config = dict(
    train_examples=203450,
    muon_scale='match_rms_adamw',
    nesterov=True,
    batch_size=256,
)
Rows from block 3 of a small self-supervised image encoder, named by matrix and row number. Rows with one number belong to one neuron. Each number is 128 + 24 x the weight over its row's rms, rounded and kept within 0 to 255. All counts start at 0.
After each neuron's rows are labels from the 100 images, of 14848, where the neuron reaches its largest size: "strongest on" is what is common among them. Only what is clearly more common there than usual is listed. The data: aerial photos of the United States (SatlasPretrain).
# gate: MLP gate (model.blocks.3.mlp.gate.weight, 512x128), inputs 0-127
# fc1: MLP up (model.blocks.3.mlp.fc1.weight, 512x128), inputs 0-127
# fc2: MLP down (model.blocks.3.mlp.fc2.weight, 128x512, transposed), outputs 0-127

gate.491 [165 110  76 202 182 103 131  99 110 127  95 139 146 115 131 148  79 149 147 143 138 131 128 105 129  67  87 126 140 135 125  99  90 143 134 119 123 155 114 131  94 192 141 148 149 100 121 136 144 111 119 117 147 147 121 132 121 117 123 116 137 113 112 107 121 143 151 122 111 102 135 138 134  93 117 114 143 104 145 139  74 148 107  97 140 147 161 175 147 157 157  93 110 137 109 125 158 148 123 165 117 141  92 146 103 112 140 143 121 143 138 109 140 117 171  99 153 146 159 100 108 148 179 109 124 110 135 127]
fc1.491 [170 123 107 208 159 108 135  98 103 144 116  89 144 146 111 135 106 155 130 137 112 131 171 112 131 132  95 123 134 153 167 116 141 128 108 128 131 191 140 148  86 149 128 127 133 136 136 132 125 115  91 117 122 136 112 151 152 108 135 134 133 111 102 133  93  97 152 140 126 113 111 125 127 136 123 110 159 116 166 146  89 157  88  66 140 166 148 110 110 141 137 129  76 151 114 108 111 115 122 158  61 154 123 153  99 129 107 101 111 102 151 111 132 139 149 142 121 114 147 130 102 123 161 164  90 140 123 169]
fc2.491 [135 103 100 113 143 133 106 129 109 155 127 106 142 139 133 178 141 117 173 107 127  98 149 120 135  81 115 100 148 123 117 105 120 147 125 206 124 147 109  55 138 144  83 130 120 120  92 152 116 110 143  94  91 127 132 135 129 101 121 113 118 142 155 164 133  93 136 171 152 146 119 166 109 133 132 114 154 117 183  93 109 124 119 151 148 123 104 109 102 139  67 154 148 119 120 153 119 120 148 124 142 155 105 136 151 166 120 139 113 154 130 107 166 147 129 139 131 142 131 106 149 121 143 127 145  52 126 130]
strongest on: building

gate.248 [158 105 125 111 130 118 116 121 137 120 135 129 148 110 107 155 121 127 145 137 147 169 127 126 128 127 122 117 117 109 130 107 124 121 121 114 113 126 126 101 151 134 200 112 124 141 136 106 114 140 126 146 126 143 120 161 137 129 148 103 145 103 136 129 113 119  69 104 104 179 129 109 117  88  61 110 112 136 138 130 111 101 125 155 150 189 159 160 132 111 164 134 143 152 102 135 144 160 144 115 112 149 164 101 133 190 122 116 144 111 150 107 140 102 103  79 139 157  70 163 111 164 135 112 157 142  53 134]
fc1.248 [135 128 139 156 113 150 114 118 120 185 147 111 147 146 151 116 142 126 126 133 122  96 142  86 163 146 130 133  94 133 107 118 110 143 163 129 168 126 119 138 131 126  96 128 149 116 118 174 187 124 130  80 151 151 109 100 121 117 158 159 114 123 174 143 126 141 132 129 162  83  75 133 112 143 154 120 151 108 105  90 140 113  82 115 123  72 131 110 111 113  96 116 142  86 128 140 119 112 111 108 126 111 113 161 103  73 150 101 125 141 126 165 104 136 148 156 107 109 142 103 135 141 114 166 126 151 152 192]
fc2.248 [121 154 127 107 115 134 142  99  95 143 112 143 129 132 145 186 121  85 127 111 113 109  91 108 121 176  93 173 116 122 114 117 167 136 107 131 131 134 158 100 132 141 117  75  96 131  98 114 181 125  73 137 123 104 127 163 154 144 115 155 105 157 147 130 134 148 150 107 169 117 137 121 119 110 126  93 117 114 145 133 147 157 154  79 138 148  92 101 144 103 141 154 151  69 128 149 101 126 132 108 138 100 152 146 109 140 111 131 153 133 119 153  96 116 169 148 140 111 123 169 154 139 157 157  97 152  88 115]
strongest on: crop field

gate.487 [140  92 198 142 112 108 136 171  99  85 135 123 115 127 122 144 117 117 130 123 122 130 123 159 127 155  98 122 110 120  90 158 105 137  98 145 118 106 108 125 157 151 128 117 117 147 157 149 115  84  83 144 152 128 108 151 158 147  94 116 109 110 118 119 144 167  98 149 124 144 158 103  86 117 143 111  96 131  97 216 154  96 115 128  90 167  77 143 118 118 137 113 127 131 161 141 152 113 116 128  84 121 173 120 137 148 113 142 132 159 135 137 151 146 148 108 107 129 127 114 161 105  98 157 149 147 141 106]
fc1.487 [166 106 139 159 110 114 144 141  86 110 147 125 136 158 115 145 126 114 136 124 128 135 131 133 149 153  68 130 154 132 112 135 115 148  88 123 108 101 110 133 132 148 111  96  72 107 137 133 113 117  99 128 127 113  85 177 114 117 115 145 131 106 121 166 131 137 128 182 142 141 131 125 109 119 152 107 102 105  90 188 154 128 139 135 108 158  48 164 139 129 135 115 155 142 142 130 111 125 126  95  98 131 118 122 161 142 106 127  99 153 163 151 119 189 168 147 102 128  95 110 120 100  91 154 152 152 149 140]
fc2.487 [ 73 118 115 145 156 118 157 117 110 142 116 137 161 140  92 133 120  94 126 147 131 136 134 120 103 131 161 141 124 153 145  87 130 150  94 134 142 118 121 152 186 131 130 125 117  83 139 184 162 126 117 103 117 123  99 137 146  95 107  71 203 166 142 130 120 129 118 133 122 123 109 114 116 118 132 145 129 110 103 129 101 185 144 165 100 154 154 107 130 157 128 104 155 138 138 142 138 125 139 113 134  64 153 129  91 125 116 142 136 125 134 136 144 135  98 126 162 126  89  54 140 147 124 157 111 120 101 126]
strongest on: crop field

gate.154 [109 143 105 167 132  93 133 146 129 136  83 157  83 147 110 147 157 128 144  76 150  71 154 127 154 115 135 166  93 112 134 131 118 133 119 104 126 111 118 120 147  95 132 135 148 127 108 118 176 134 178 108 147 110 147 115 133 138 146 155 159 111 178 115 170 118 114 139 118 111 121 128 144 107 168 108 132 139 137 136 136 142 127  80  70 120 110 144  78 126 120 140 112 136 139 100 175 114 130 143 138  87 106 171 161 110 114 142 146 171  87 154 123 128 129  88 139 101 130 120 105 168  92 122 147 101 140 129]
fc1.154 [172 127 130 110 147 115 131  97 135 115 182 109 177 114 137 104 114  97  89 191 130 166 117 166  98 148 158  72 159 133 149  91 135 134 104 155 124 127 124 129 118 155 125  81 119  97 154  90 129  80  73 174 116 124 114 150 151 120 116 126 104 119  86 143  98 138 142 114 136 134 135 112 104 153 118 165 136 100 124 111 129  81 125 183 144 136 154 128 165 131 151 138 138 128 133 136  62 131 126 135 127 158 146 104 101 124 122 139 118 104 151 121 131 115 120 143 105 128 133 129 113 126 144 127 107 141 166 138]
fc2.154 [129 121 150 131 132 118 123 132 110 129 128 123 125 109 134 141 137 169 118 116  92 109  94  98  90 106 123 127 116 129 132 146 125  71 114 168 140 155 156  96 132 130 156 202 132 127 136 170 168 125 123  98 120 143 142 149 109 106 171 137 124 135 188  82 126 161 114 110 132 104 182 126 105  72 132 146  96 159 109 125  96 138 140 135 139  87 124 156 175 142 102 132  98 125  77 135 124 145 133 167 114 108 142 140 116 125 145 144 117 148 129 115 168 104 130  93 129 136 128 124 137  95 181 102 134 124  88 130]
strongest on: building

gate.53 [ 85 131 121 133 135 116 117 100 103 133 104 139 147 136  71 165 104 107 112 167 114  87 138 103 135  62  98 149 162 116 168 153 139 104 120 118 164 112 127  92 119  96  68 148 152 120 138 141 174 116 157  91 109 125 132 182 130 150 103 147 112 136 132 148 157  95 133 102 133 140 103 148 133 138 122 104  96 127 105 158 158 109 107 126 138 122 159 128 149 139 157 142 175 103 112 164 139 112 153 135 111 107  99 151 117 169 105 146 167 107 113 150 120 133 100 138 127 134 133 127 154 157 110 176 120 120 112 134]
fc1.53 [ 73 145 162 102 149 127 119 102 115 141 110 150 168 128 104 142 114  92 119 145 108 102  74  98  86 122 118 125 141 115 122 145 158  92 117 114 162 127 162  94 115 165 121 144 123 108 130 142 161  84 167 113  84 144 104 169  85 117 123 137  91 112 101 137 120 140 126 139 123 132 111 161  87 150 125 105 100 148 121 160 155 122 109 113 158 117 159 104 103 143 114 134 146 102 110 144 138  65 164 157 122 153  79 141 164 128 144 105 164 123 126 145 133 133 123 164 142 131 135 123 140 162 148 159 122 162 130 146]
fc2.53 [167 150 104 155 121 139  85 105 151 118 203  96 117 146 151 138 154 158 146 132 147 150 122 135 118 108 144 134 122 113 136 164 114 116 152 152 130 129 140 121 109 121 153  88 121 172  97 130 153 156 108  82 121 149 112  86 139  81 103 111 161 130 135 146 110 158 124 151 137 127 117 124 150 118 118 154 162 121 100 117  95 178 119 163  66 129 126 130 147 144 128 120  87 128 138 157  85 156 117 124 105 135 149 137  83  92 136 148 139 123  83  86 128 153 133  78 130 106 108 122 124 135 138 121 151  97  96 139]
strongest on: building

gate.466 [141 163 101 171 116 109 136 113 124 118  86 121 152  94 141 144 106 137 138 137 165 145 136 149 145  95 114 151 130 149 158 135 117  65 137 143  93 133 142 135  90 127  91 144 114 132 109 132  94 122 117 117 162 118 113 142 141 186 106 110 158 175  86 145 148 129 117 153  98 145 150 111  80  86  99  99  88 105 121 109 141 130 175 155  87 152  94 130 136 149 125 126 156 119 115 110 121 137 138 117 112 145 167 107 119 156 151 141 159 144 153 127 107  92 115 132 106 124 140 134 113  98 149 172  86 155 127 170]
fc1.466 [146  80  94 193  78  97 135 145 115 124 108 132 121 113 107 152  98 117 124  86 159 139  87 146 139  92 127 140  94 167 134 135 141 108 101 113 138  94 133 127 129 146 147 139 126 161 118 164 122 174 118 133 127 104 113 136 121 123 105 103 151 176 141 157 150  85  99 151  88 124 110 118 126 120 167 120  90 150 143 146 145 167 171 143 126 155 119 104 108 125 119 113 124 135 156 130 147 154 130  84 122 153 119 116 153 176 135 142 159 136 125 135 115  88 124 162  81 138 145 121 107  95 112 174 118 100 143 138]
fc2.466 [164 146 112 119 114  99 171 121 133 115 151 115  91 137  66 139 102 168 123 136 116 127 105 104 118  92 123 121 162 170 123 118 145 151 127 119  87 135 117 143 107 193 161 113 143 137 180 129 117 129 153 127 145 145 131 102 112 100 125 130 116 128 143 165 105 130 146 110 122 175 149 113 144 116 145  95 149 120 126 147 101 169 146 129 130 147 131 135  98 138 134 119 186 122 111 117 159 130 123 115 110 117 121 107 119 155 101 173 100 164  98 141  62  96 142 102 142 126 139  61 106 144 147 142 111 136 134  92]
strongest on: crop field

gate.264 [144 126 153 122 179 136  67 106 163 102 117 126 150 161 120 101 123 127 132 141 125 127 119 109  97 119  87 143 141 138 136 141 129 123 125 148 104 173 113 152  88  75 188 115 113 165 128 145 180 100 131 161 147 142 121 104 145 124 133 109  95 105 154 137 182 135 106 137 131 148 100 103  91 105  94 150 163 127 139 123 106 102 154 137 113 123 148 118 118 147 140 112 129 130 105 123 130  94 102 122 141 147 182  73  90 127 165 162 118 114 137 165 113 122 109 145  84 135 141 139 133 158 108 147 151 149 138 107]
fc1.264 [111 131 119 105  97 133 152 134 105 147 116 138  62  89 120 137 123 105 125 125 123 110 141 129 135 165 167 106 106 128 153 112 105 143  95 125 143  84 124 114 158 178  97 136 149  89 124 100 107 141 169 121  95 123 146 137 135 121 127 140 155 146 107 116 105 111 140 134 136 107 186 135 133 164 180 119  95  97 128 167 125 137 126 107 178 140 158 121 133 120 159 145 141 141 126 150 114 171 133 151 126 123 134 139 169 122  97  59 137 140 103  89 137 139 132 105 169 129 135 131  88 138 172 100 111  97 121 168]
fc2.264 [132 150 102 123 126 121  97 119 132 130 129 138 123 122 141  92 136  99 135 111 104 119 137 143 152 104 142 114  89 154  90 128 164 110 162 117 148 154  89 133 101  95 183  97  89 129 108  94 154 115 112 142 127 118 139  99 136 122 136 138 142 152 181 166 143 134 163 143 140 141  84  86  98 133 150 160 144  86 124 154 119 185 127  80 140  89 129  95 143 149 149  78 121 137 132 109 163 129 159 138 132 104 130 117 117 151 141 142 143 137 161 145  92 114 165 142 135 129 139 148 181  85 139 106 102 114 150  93]
strongest on: crop field

gate.16 [113 118 145 126 165 147 149 114 109  92  76 145 124 156  94 137 117  84 129  64 174 107 120 115 109  73 135 158 111 137 130 123 126 145 142 128 102 108 154  95 109 132 121 119 110 111 115 150 134 125 125 114 185 136 124 157 149 135 118  99 121 142 148 106  98 138 113 122 136  98 126 165 175 136 141 155 133 115 138 114 125 119 100 115 170  89 143 109 186 157 113 146 108 112  94 150 144 115 126 144 120 160 151 126 105 150 117 138  91 121 111  97 107 125 149 182 169 196 133 155 104 139 134 126 135 133 147 157]
fc1.16 [131 125 135 161 105 142 114 127 141 133 127 122  54 114 127 167 106 101 119 161 129 184 184 134 142 173 115 109 150 161 136  83 148 143 131 112 165 127 121 138 109 152 129 162 162 120 110 122  98 149  81 120 135 113 140 139 100  90 110 137 164 110 109 154  67 150 119 148 146  93 120 101 111 118 116 111 120 123 128 128 136 147 126 144 150 140 116 136 139 141 161 133 106 120 100  93 157  95  86 134 155  91 146 118 119 133 165 107 147 130 170 140 142 142 128 139  78 115  58 128 160 126 128 114 123 122 127 140]
fc2.16 [146  84 109 126 166 109  97 135 103 174 121 162 163  90  86  98 146 125 110 106 113  84 136  94 154 129 128 145 136 135 142 161 124 105 126 105  82 143 119  93  82 105 132 183 137 182 125 129 104 179 113 110 124 168 131 139 142 136  94 146 126 129 145 148 129 161 128  97 144 115 130 171 114 137 137  87 142 140 165 141  92 132 118 104 145 134 115 189 144 122 152 102 121 132 101 139 139  82 131 102 125 107 151 100 123 161 122 135 114 139 161 122 142 102 113 113 141 146 140 134 131 124 172 106 144 110  93 133]
strongest on: building

gate.391 [116 126 136 123  87 113 168 131 124 147 188  86 109 109 122 168 119 148 157 149 139 105 122 124 155 127 133 123 146 138  77 106 103 112  98 125 119 149 146  97 115 133 119 126 139 116 125  98 167 165 111 153 139 127 126 144 128  92 127  92 146 121 154 109 122  87  97 147 179 118 113 126  76 137 111 154 140 149 159  57 150 130 134 160 154 106 138  95  93 144 154 153 139 123  99 142 149 186 121 104 133  93 108 118 134 119 144 101 123 176 127 121 130 105 112 132 103 154 105 150 115 157 108 167 156 127 106 157]
fc1.391 [ 92 115 144 122 124  85 165 135 167 129 121 127 151 155 121 128 162 115 120 135 147 118  79 145 105 117 131 128 103  79 114 129 129 140 108 110 110 154 137 106 135 145 151 146 147 166 105 125  99 170 138 127  79 132 116 129 127 116 162 157 142 138 114 120 137 123 112 156 166  90 103 149  80 124 144 127 171  95 149  99 147 115 145 175 101 155 161  96  89 146 122 135 171 121 124 112 155 130 143 111 172  60 144 128 148 126 137 123 129 118 130 119 166 106 111  91  64 112 132 129 153 104 176 138 119 131 146 130]
fc2.391 [133 122  81 150 148 150 134 149 162 112 114 129 125 114 172 151 139 147  93 105 105 157 178 168 165  92 124 108  95 117 122 105 176  91 119 107 144 161 144  87 102 109 141 131 136 116 108 142 135 145 135 127 152 180 132  97  95 117  90 161  79 115 114  82 147 118 147 132 138 163 141 152 149  95 150 136 128 152 102 144 133 156 123  91 114 155 156 132 171  82 116 147 120 110 133 132  96 112 147 146  89 137 127  88 143 113 102 140 145 136 124  86 119 114 136 137 149 109 102 169 133 102 135  93 142 139 139 141]
strongest on: crop field

gate.427 [111 130 139  80 105 142 147 163 149  72 117 126 116 141 148 131 116 127  98 126 105 103 133 121 152 143 130  84 117 128  85 113 172 156 139 130 147 120 122 121 155 125 105 172  87 111 114 147 141 152  98 132  85 137 146 116 149 143 141 142 164 116 140  80 159 125 118 138 125 113 122 158 140 137 142 105 139 115 119 114  96 152 128 173 139 130 112 164 134 107 106 123 118 173  95 122 158 141 115 127 165 132 181 129 117  94  78 161 135 145 110 169  78  96 157 147 119  98 183 123 128 133 144 109 121 115  71 143]
fc1.427 [102 118 105  84 173 154 122 148 132 138  87 158 119 140 103 133 159 118  98 155 144 114 121 175 140 111 114 117 153 107 126 123 120  93 123 101 152 117 113  96 143 157  91 152 104  89 135 139 139 154  96  99 122 162 163 131 171 130 128 142 186 145 131 113 117 125 136 150 162 112 138 173 142 132 148 123 131 112 108 130 139 118 180 119 130 180 115 164 122 115 113 110 106 142 133 105 135 146  95 118 137  98 145 119 104  71  80 128  97 157 137 150 131 109 132 127 170  97 199 114 135 110  92 122 127 122 118 122]
fc2.427 [152  82 101 144 124 137 141 125 170 116 120 122 120  88 135  74 142 145 171 141 105 134 110 138  95 158 149 154 100 141 132 133  85 156 172 125 119 157 145 165  88 102 143 109 101 204 144 177 143 122 143 139 124 143 120 167 111 146  90 138 147 102 128 114 144 109 143 160 106 148 132 141 124 128 117 124 119 142 114  96 100 145 126 131 129 173 100 106 153 106 157 103 126 123 185 129 125 121 136  94 155 121  82 112 126 124 142 105 150 141  99  95 142 102 115  87 128 160 135  77 121 134 131 112 131 152 126 103]
strongest on: building

gate.298 [116 145 117 144 150 110 154 157  98 136 121 133 131 139  89 147  55 124 154 118  73 103 115 139 111 126 141 135 156  86 136 144 125 125 119  82 123 180 134 122 122 163 143 188 141 127 105  89 128 142 162 158 173 106 136 125 110 126 134 119 140 133 139 120 122 151 138 111 142 101 134 115 116  91 107  94 112  97 118 113 171  88 115 113 137 141 166 108 122 125  94 143 117 120 164 148 145 116 196 120  82 126  90 127 125 159 143 130 110 127 157 160 108 160 111 136 164 144  98 121 124 103 172 101 126 113 116 143]
fc1.298 [113 139 173 113 146  95  96 123 133 101 135 132 148 112 125 129  97  99 189 135  63 101 113 152 119 144 142 116 143  73 115 114 143 110 124 122 151 169 153 108 122 113 163 168 138 113 125  72 146 154 119 163 158 150 117 132  65 130 104 153 163 164 143 116 119 155 128  97 129 145 107 116 110 132 151 158 157 118 149  97 172 100 127 119 131 136 117 125 112 159 105  81 145 112 168 141 158 120 157 113  67 128 120 126 115  98 128 131 114 130 114 153  98 167 141 111 130  94 145 123 138 114 128 144 130 126 139 115]
fc2.298 [107 113 110 111 133  85 134  97 100 100 122 148 119 125 102 124 150 131 110 133 127  82  96 146 112 126 126  90 105 139 119 112 139 142 159 105  83 131 120 156 120 159 128 129 101 119 151 169  94 174 131 120 166 159 177 147 158 145 116 112 151 126  93  81 135 105 147 121 153 154 155 152 176 125 186 111  92 108 120 165  93 146 140 117 124 120 134 130 121  91 121 138 135 120 138 157 159 141 152 158 102 104 141 144  79  84 118 114 149  98 140 168 132 146 113 142 122 183 110 121 106 146 106 129 173 125 117 141]
strongest on: crop field

gate.389 [174 134 110 132 112 109 125 142 108 133 171 172 112 110 112 106 122 202 113 144 149 102 123 107 121 122 109 125 122 135 130 144 134 133 135 137  53 154 154 144 137 120 182 135 138 136 168  94 169 108  82 124 159 166 113 135 113 133 146 119 118 142 114 130 118 144 118 177  62 135 121  92 130 107 152 133 146 108  89 118 108 132 141 149 132 149 113  87 163 128 105  72 126 128 118 119 157 115  98 153  94 110 161 107 107 142 149 131 148 133 133 148 132 124 100 155 116 110 136 141 144 139 112 149 144 161  81 127]
fc1.389 [138 149 122  82 134 160 138 105 108 194 156 109  77 104  89 110 139 153 114 161 116 100 139 147 124 115 113  55 129 126 143 144 157 140 148 141 117 116 164 134 155 112  71 125 141 105 103 133 107 138 123 109 101 150 132 111 137 145  90 127 130 147 147 116 115 142 155 121 131 147 139 144 188 156 176 122 118 117 130  94 158 126 111 146 146 102  97 138 145 106 132  97 169 118 145 152 160 102 125 115 158 103 143 148 103 154 145 106 148  79 109 104 125 132 126 132 144 129 106 124 136 129 112 179 141 111  81  96]
fc2.389 [153 132 127  91  80 164  89 136 114 111 116 150 131 113 128 146 156 112  98 110 151 149 114  83 129 140  99 109 102 110 145 144 147 135 112 154 136 114 116 106 175 130 175  90 114 151 108 126 130 131  95 137 203 142 125 128 146 157 150 152 129 134 124 151 108 138 115 134 145  99 117 106  73 172 147 117 138 128 105 142 121 123 101 164 104 126 131 116 125 106 107 110  91  82  93  97 148 150 105 154 172 139 115 124 132 147 130  94 118 141 156  93 133 122 174 174 125 154 145 124 109 145 126 121 131 152 125 193]
strongest on: crop field

gate.384 [136  88 141 102 146 163 135 150 109 141 113  95 122  84 122  78 121 146 161 147 105 108 152 132 131 149 179 155 109 111 130 129 101 158 145 126 131 119 136 158 171  90 162 119 129 158 181 142 122 123 121 136 126 153  94 120 102 130 100 169 140 183 170 126 126 148 136 149 114 156 115 122 135 113 109 148  95 148 156 106 151 144 127 147 125 148  93  91 135 124  55 126 118  76 149 156 158 139 137 133 107 109 127 118 127 139 106 102 169 132 106 105 111 115  97 134  94 132 107 112 116 119 104 177 100 128 149 115]
fc1.384 [132 159  85 137 114 115 148 116 141 138  96 134 137 186 137 165 126 140  80 103 155 167 126 142 151 125 102 129 156 126  95 161 129  91 116 107 123 117 126 100 105 142  99 108  82 130 106 108 114 101  90  89 118 139 165 111 168 109 120 114 106  83 122 125 118 131 137 114 145  90 120 120 141 108 137  99 142 128 137 131 154  96 141  83 118 134 142 151 178 108 180 124 103 182 128 138 123 142 168 118 135 147 126 171 137 134 138 135 119 117 102 108 168 176 124 161 168 127 167 142 121 129 147  86 137  97 133 113]
fc2.384 [142 119 116 112 159 143 119 127 147 135 132  67  87 139 136 126 128 111 167 145 152 117  97 135 169  91 133 121 113  83 103 106 126  84 132 150 142 101 136 150 165  82 142 142 152 126 164 154 122 108 172 142 131 128  76 108 146 128  88 135 140 127 170 102 172 136 139 116  97 101 116 113 143 167 136 170 107 143 169  94 133 101 141 145 119 105 142 150 117  70  99  94 182 106 121 162 110 164 125 126 135 125 130 115 129 138 155 138 126 126 135 152 111 131 144 158 127 143  92 145 112  91 100 124 156 115 148 117]
strongest on: crop field

gate.147 [161 132 134 106 147 110 137 148 130  90 112 141 139 166 147 161  77 149  99 155 159  99 122 109 114 125 131 141 130  88 158 135 136 111 128 133 140 158 105 198 167 142 179 135 138 125 153 104 142 139 118 138 113 111 154 155 127 145 111  91 131 118 194 133 149 114 128 128 135 129 115 154 120 113  98 148 103 105 122 119  78 156  95 118 120  96  97 119 107 128 107 167  92 171 179 135 111 151 132 149 149 102 118 116 172 134 138 109 115  85  89 127  92 145 113 100 121 109 145 140 127  89 109 130 121 117 152 159]
fc1.147 [103  92 110 157 113  91  76 110  95 137 127 125 167 111 143 105 157 124 131 156 138 131 120 119 122 158 106 130 128 152  89 127 113 158  96 175  84 165 120  73 144 148 146 124 117 124 104 108 129 165 123 124 106 148  91 134 146 115 148 135 121 180 109 108 153 147 125 114  98 114 155 121 131 114 137 115 148 123 117  97 157 110 147 114 156 124 112 121 152 131 168 130 176 149 103 111 116 173 104 109  90 123 122 161 123 143 162 135 103 153 199 136 131  87 128 128 121  98 146 145 174 146  89 116 146 144  99 127]
fc2.147 [137  75  91 118 115 121 127 129 111 133 122 115 134 122 117 117  99 138 117 130 150  89  96 158 155 130 127 153 198 138 131 121 149 108 118 135 177 170 166 181  97 110 133 166  96 147 150 150 128 165 141 131 135 127  90 144 129 106 112  79  97  85 104 152 135 105 116 138 155 176 101 144 131 128 149 198 139 150 146 117  96 134 123 108 151 158 127 133 114 125 123 140  95 157 111 135 129 122 157 128 156 132 124 111 100 163  98 114  87 100  78 139 154 133 132 144 132 121  98 142 139 153 117  97  98 124 121 116]
strongest on: building

gate.224 [120 118 124 104 129 146 129 118 154 123 105  81 111 135 172 148  79 147 160 154 112  92 123 129 163 149 147 124 140  87 136 137 106 150  97 118 140  89 125 106 119 118 136 111 100  98 124 129 161 128 138 143 175 123 154 128  93 133 114 135 157 148 100 146 102 140 142 124 136 125 154 109 188 115  98 131  88 128 128 120 154 135 123 104 147 147 127 151 169 115 103 112 108 136 147 131 102  88 101 185 133 127 140 115 128  83 102 101 106 122 104 160 171 143 135  60 151 111 141 144 129 195 166 124 132 101 142 142]
fc1.224 [165 161 132 149 123 118 121 139 173  95 107 118 135 125 174 133 137 143 139 180 114 140 159 148 157 154  98 129 159 148 141 135 153 111  90 126 124 118 144  94 144 134 123  92 106 144  78 104 131 169 115  58 118 110 162 156 115  88 157 121 123 149 132 157 152  94 141 107 136 140 106 151 128 124 138 131 120 171 141 127  86 108 116  90 125 131  70 165 107 113 119 108 119 131 141 124 139  98 146 122 107 131 136  82 128 107 108 149 118 150 117 131 176 127  92 163 136  82 113 111 157 158 123 157 124 134 121  91]
fc2.224 [139 153 165  99 133 128  89 117 143 140 116 129 149 121 139 113  82 112 136  93 106 148 120 156 156 132 111 128  93 100 150 102 128 147 126 116 109 114 144 101 141 162 115 167 156 129 118 102 133 122  95 132 150 161 128 114 185  87 128 102 133 194 145 110 139  78  79 151 152 155 111 170  65 123 106 130 145 119  88  92  83 137 105 106 112 139 126 133 129 131 128 145 128 164 175 109 112 133 116 139 120 118 178 117 141 106 170 115 108 146 113 133 116 139 149 135 123 105 146 165 172 133 123 128 148 101 138 154]
strongest on: building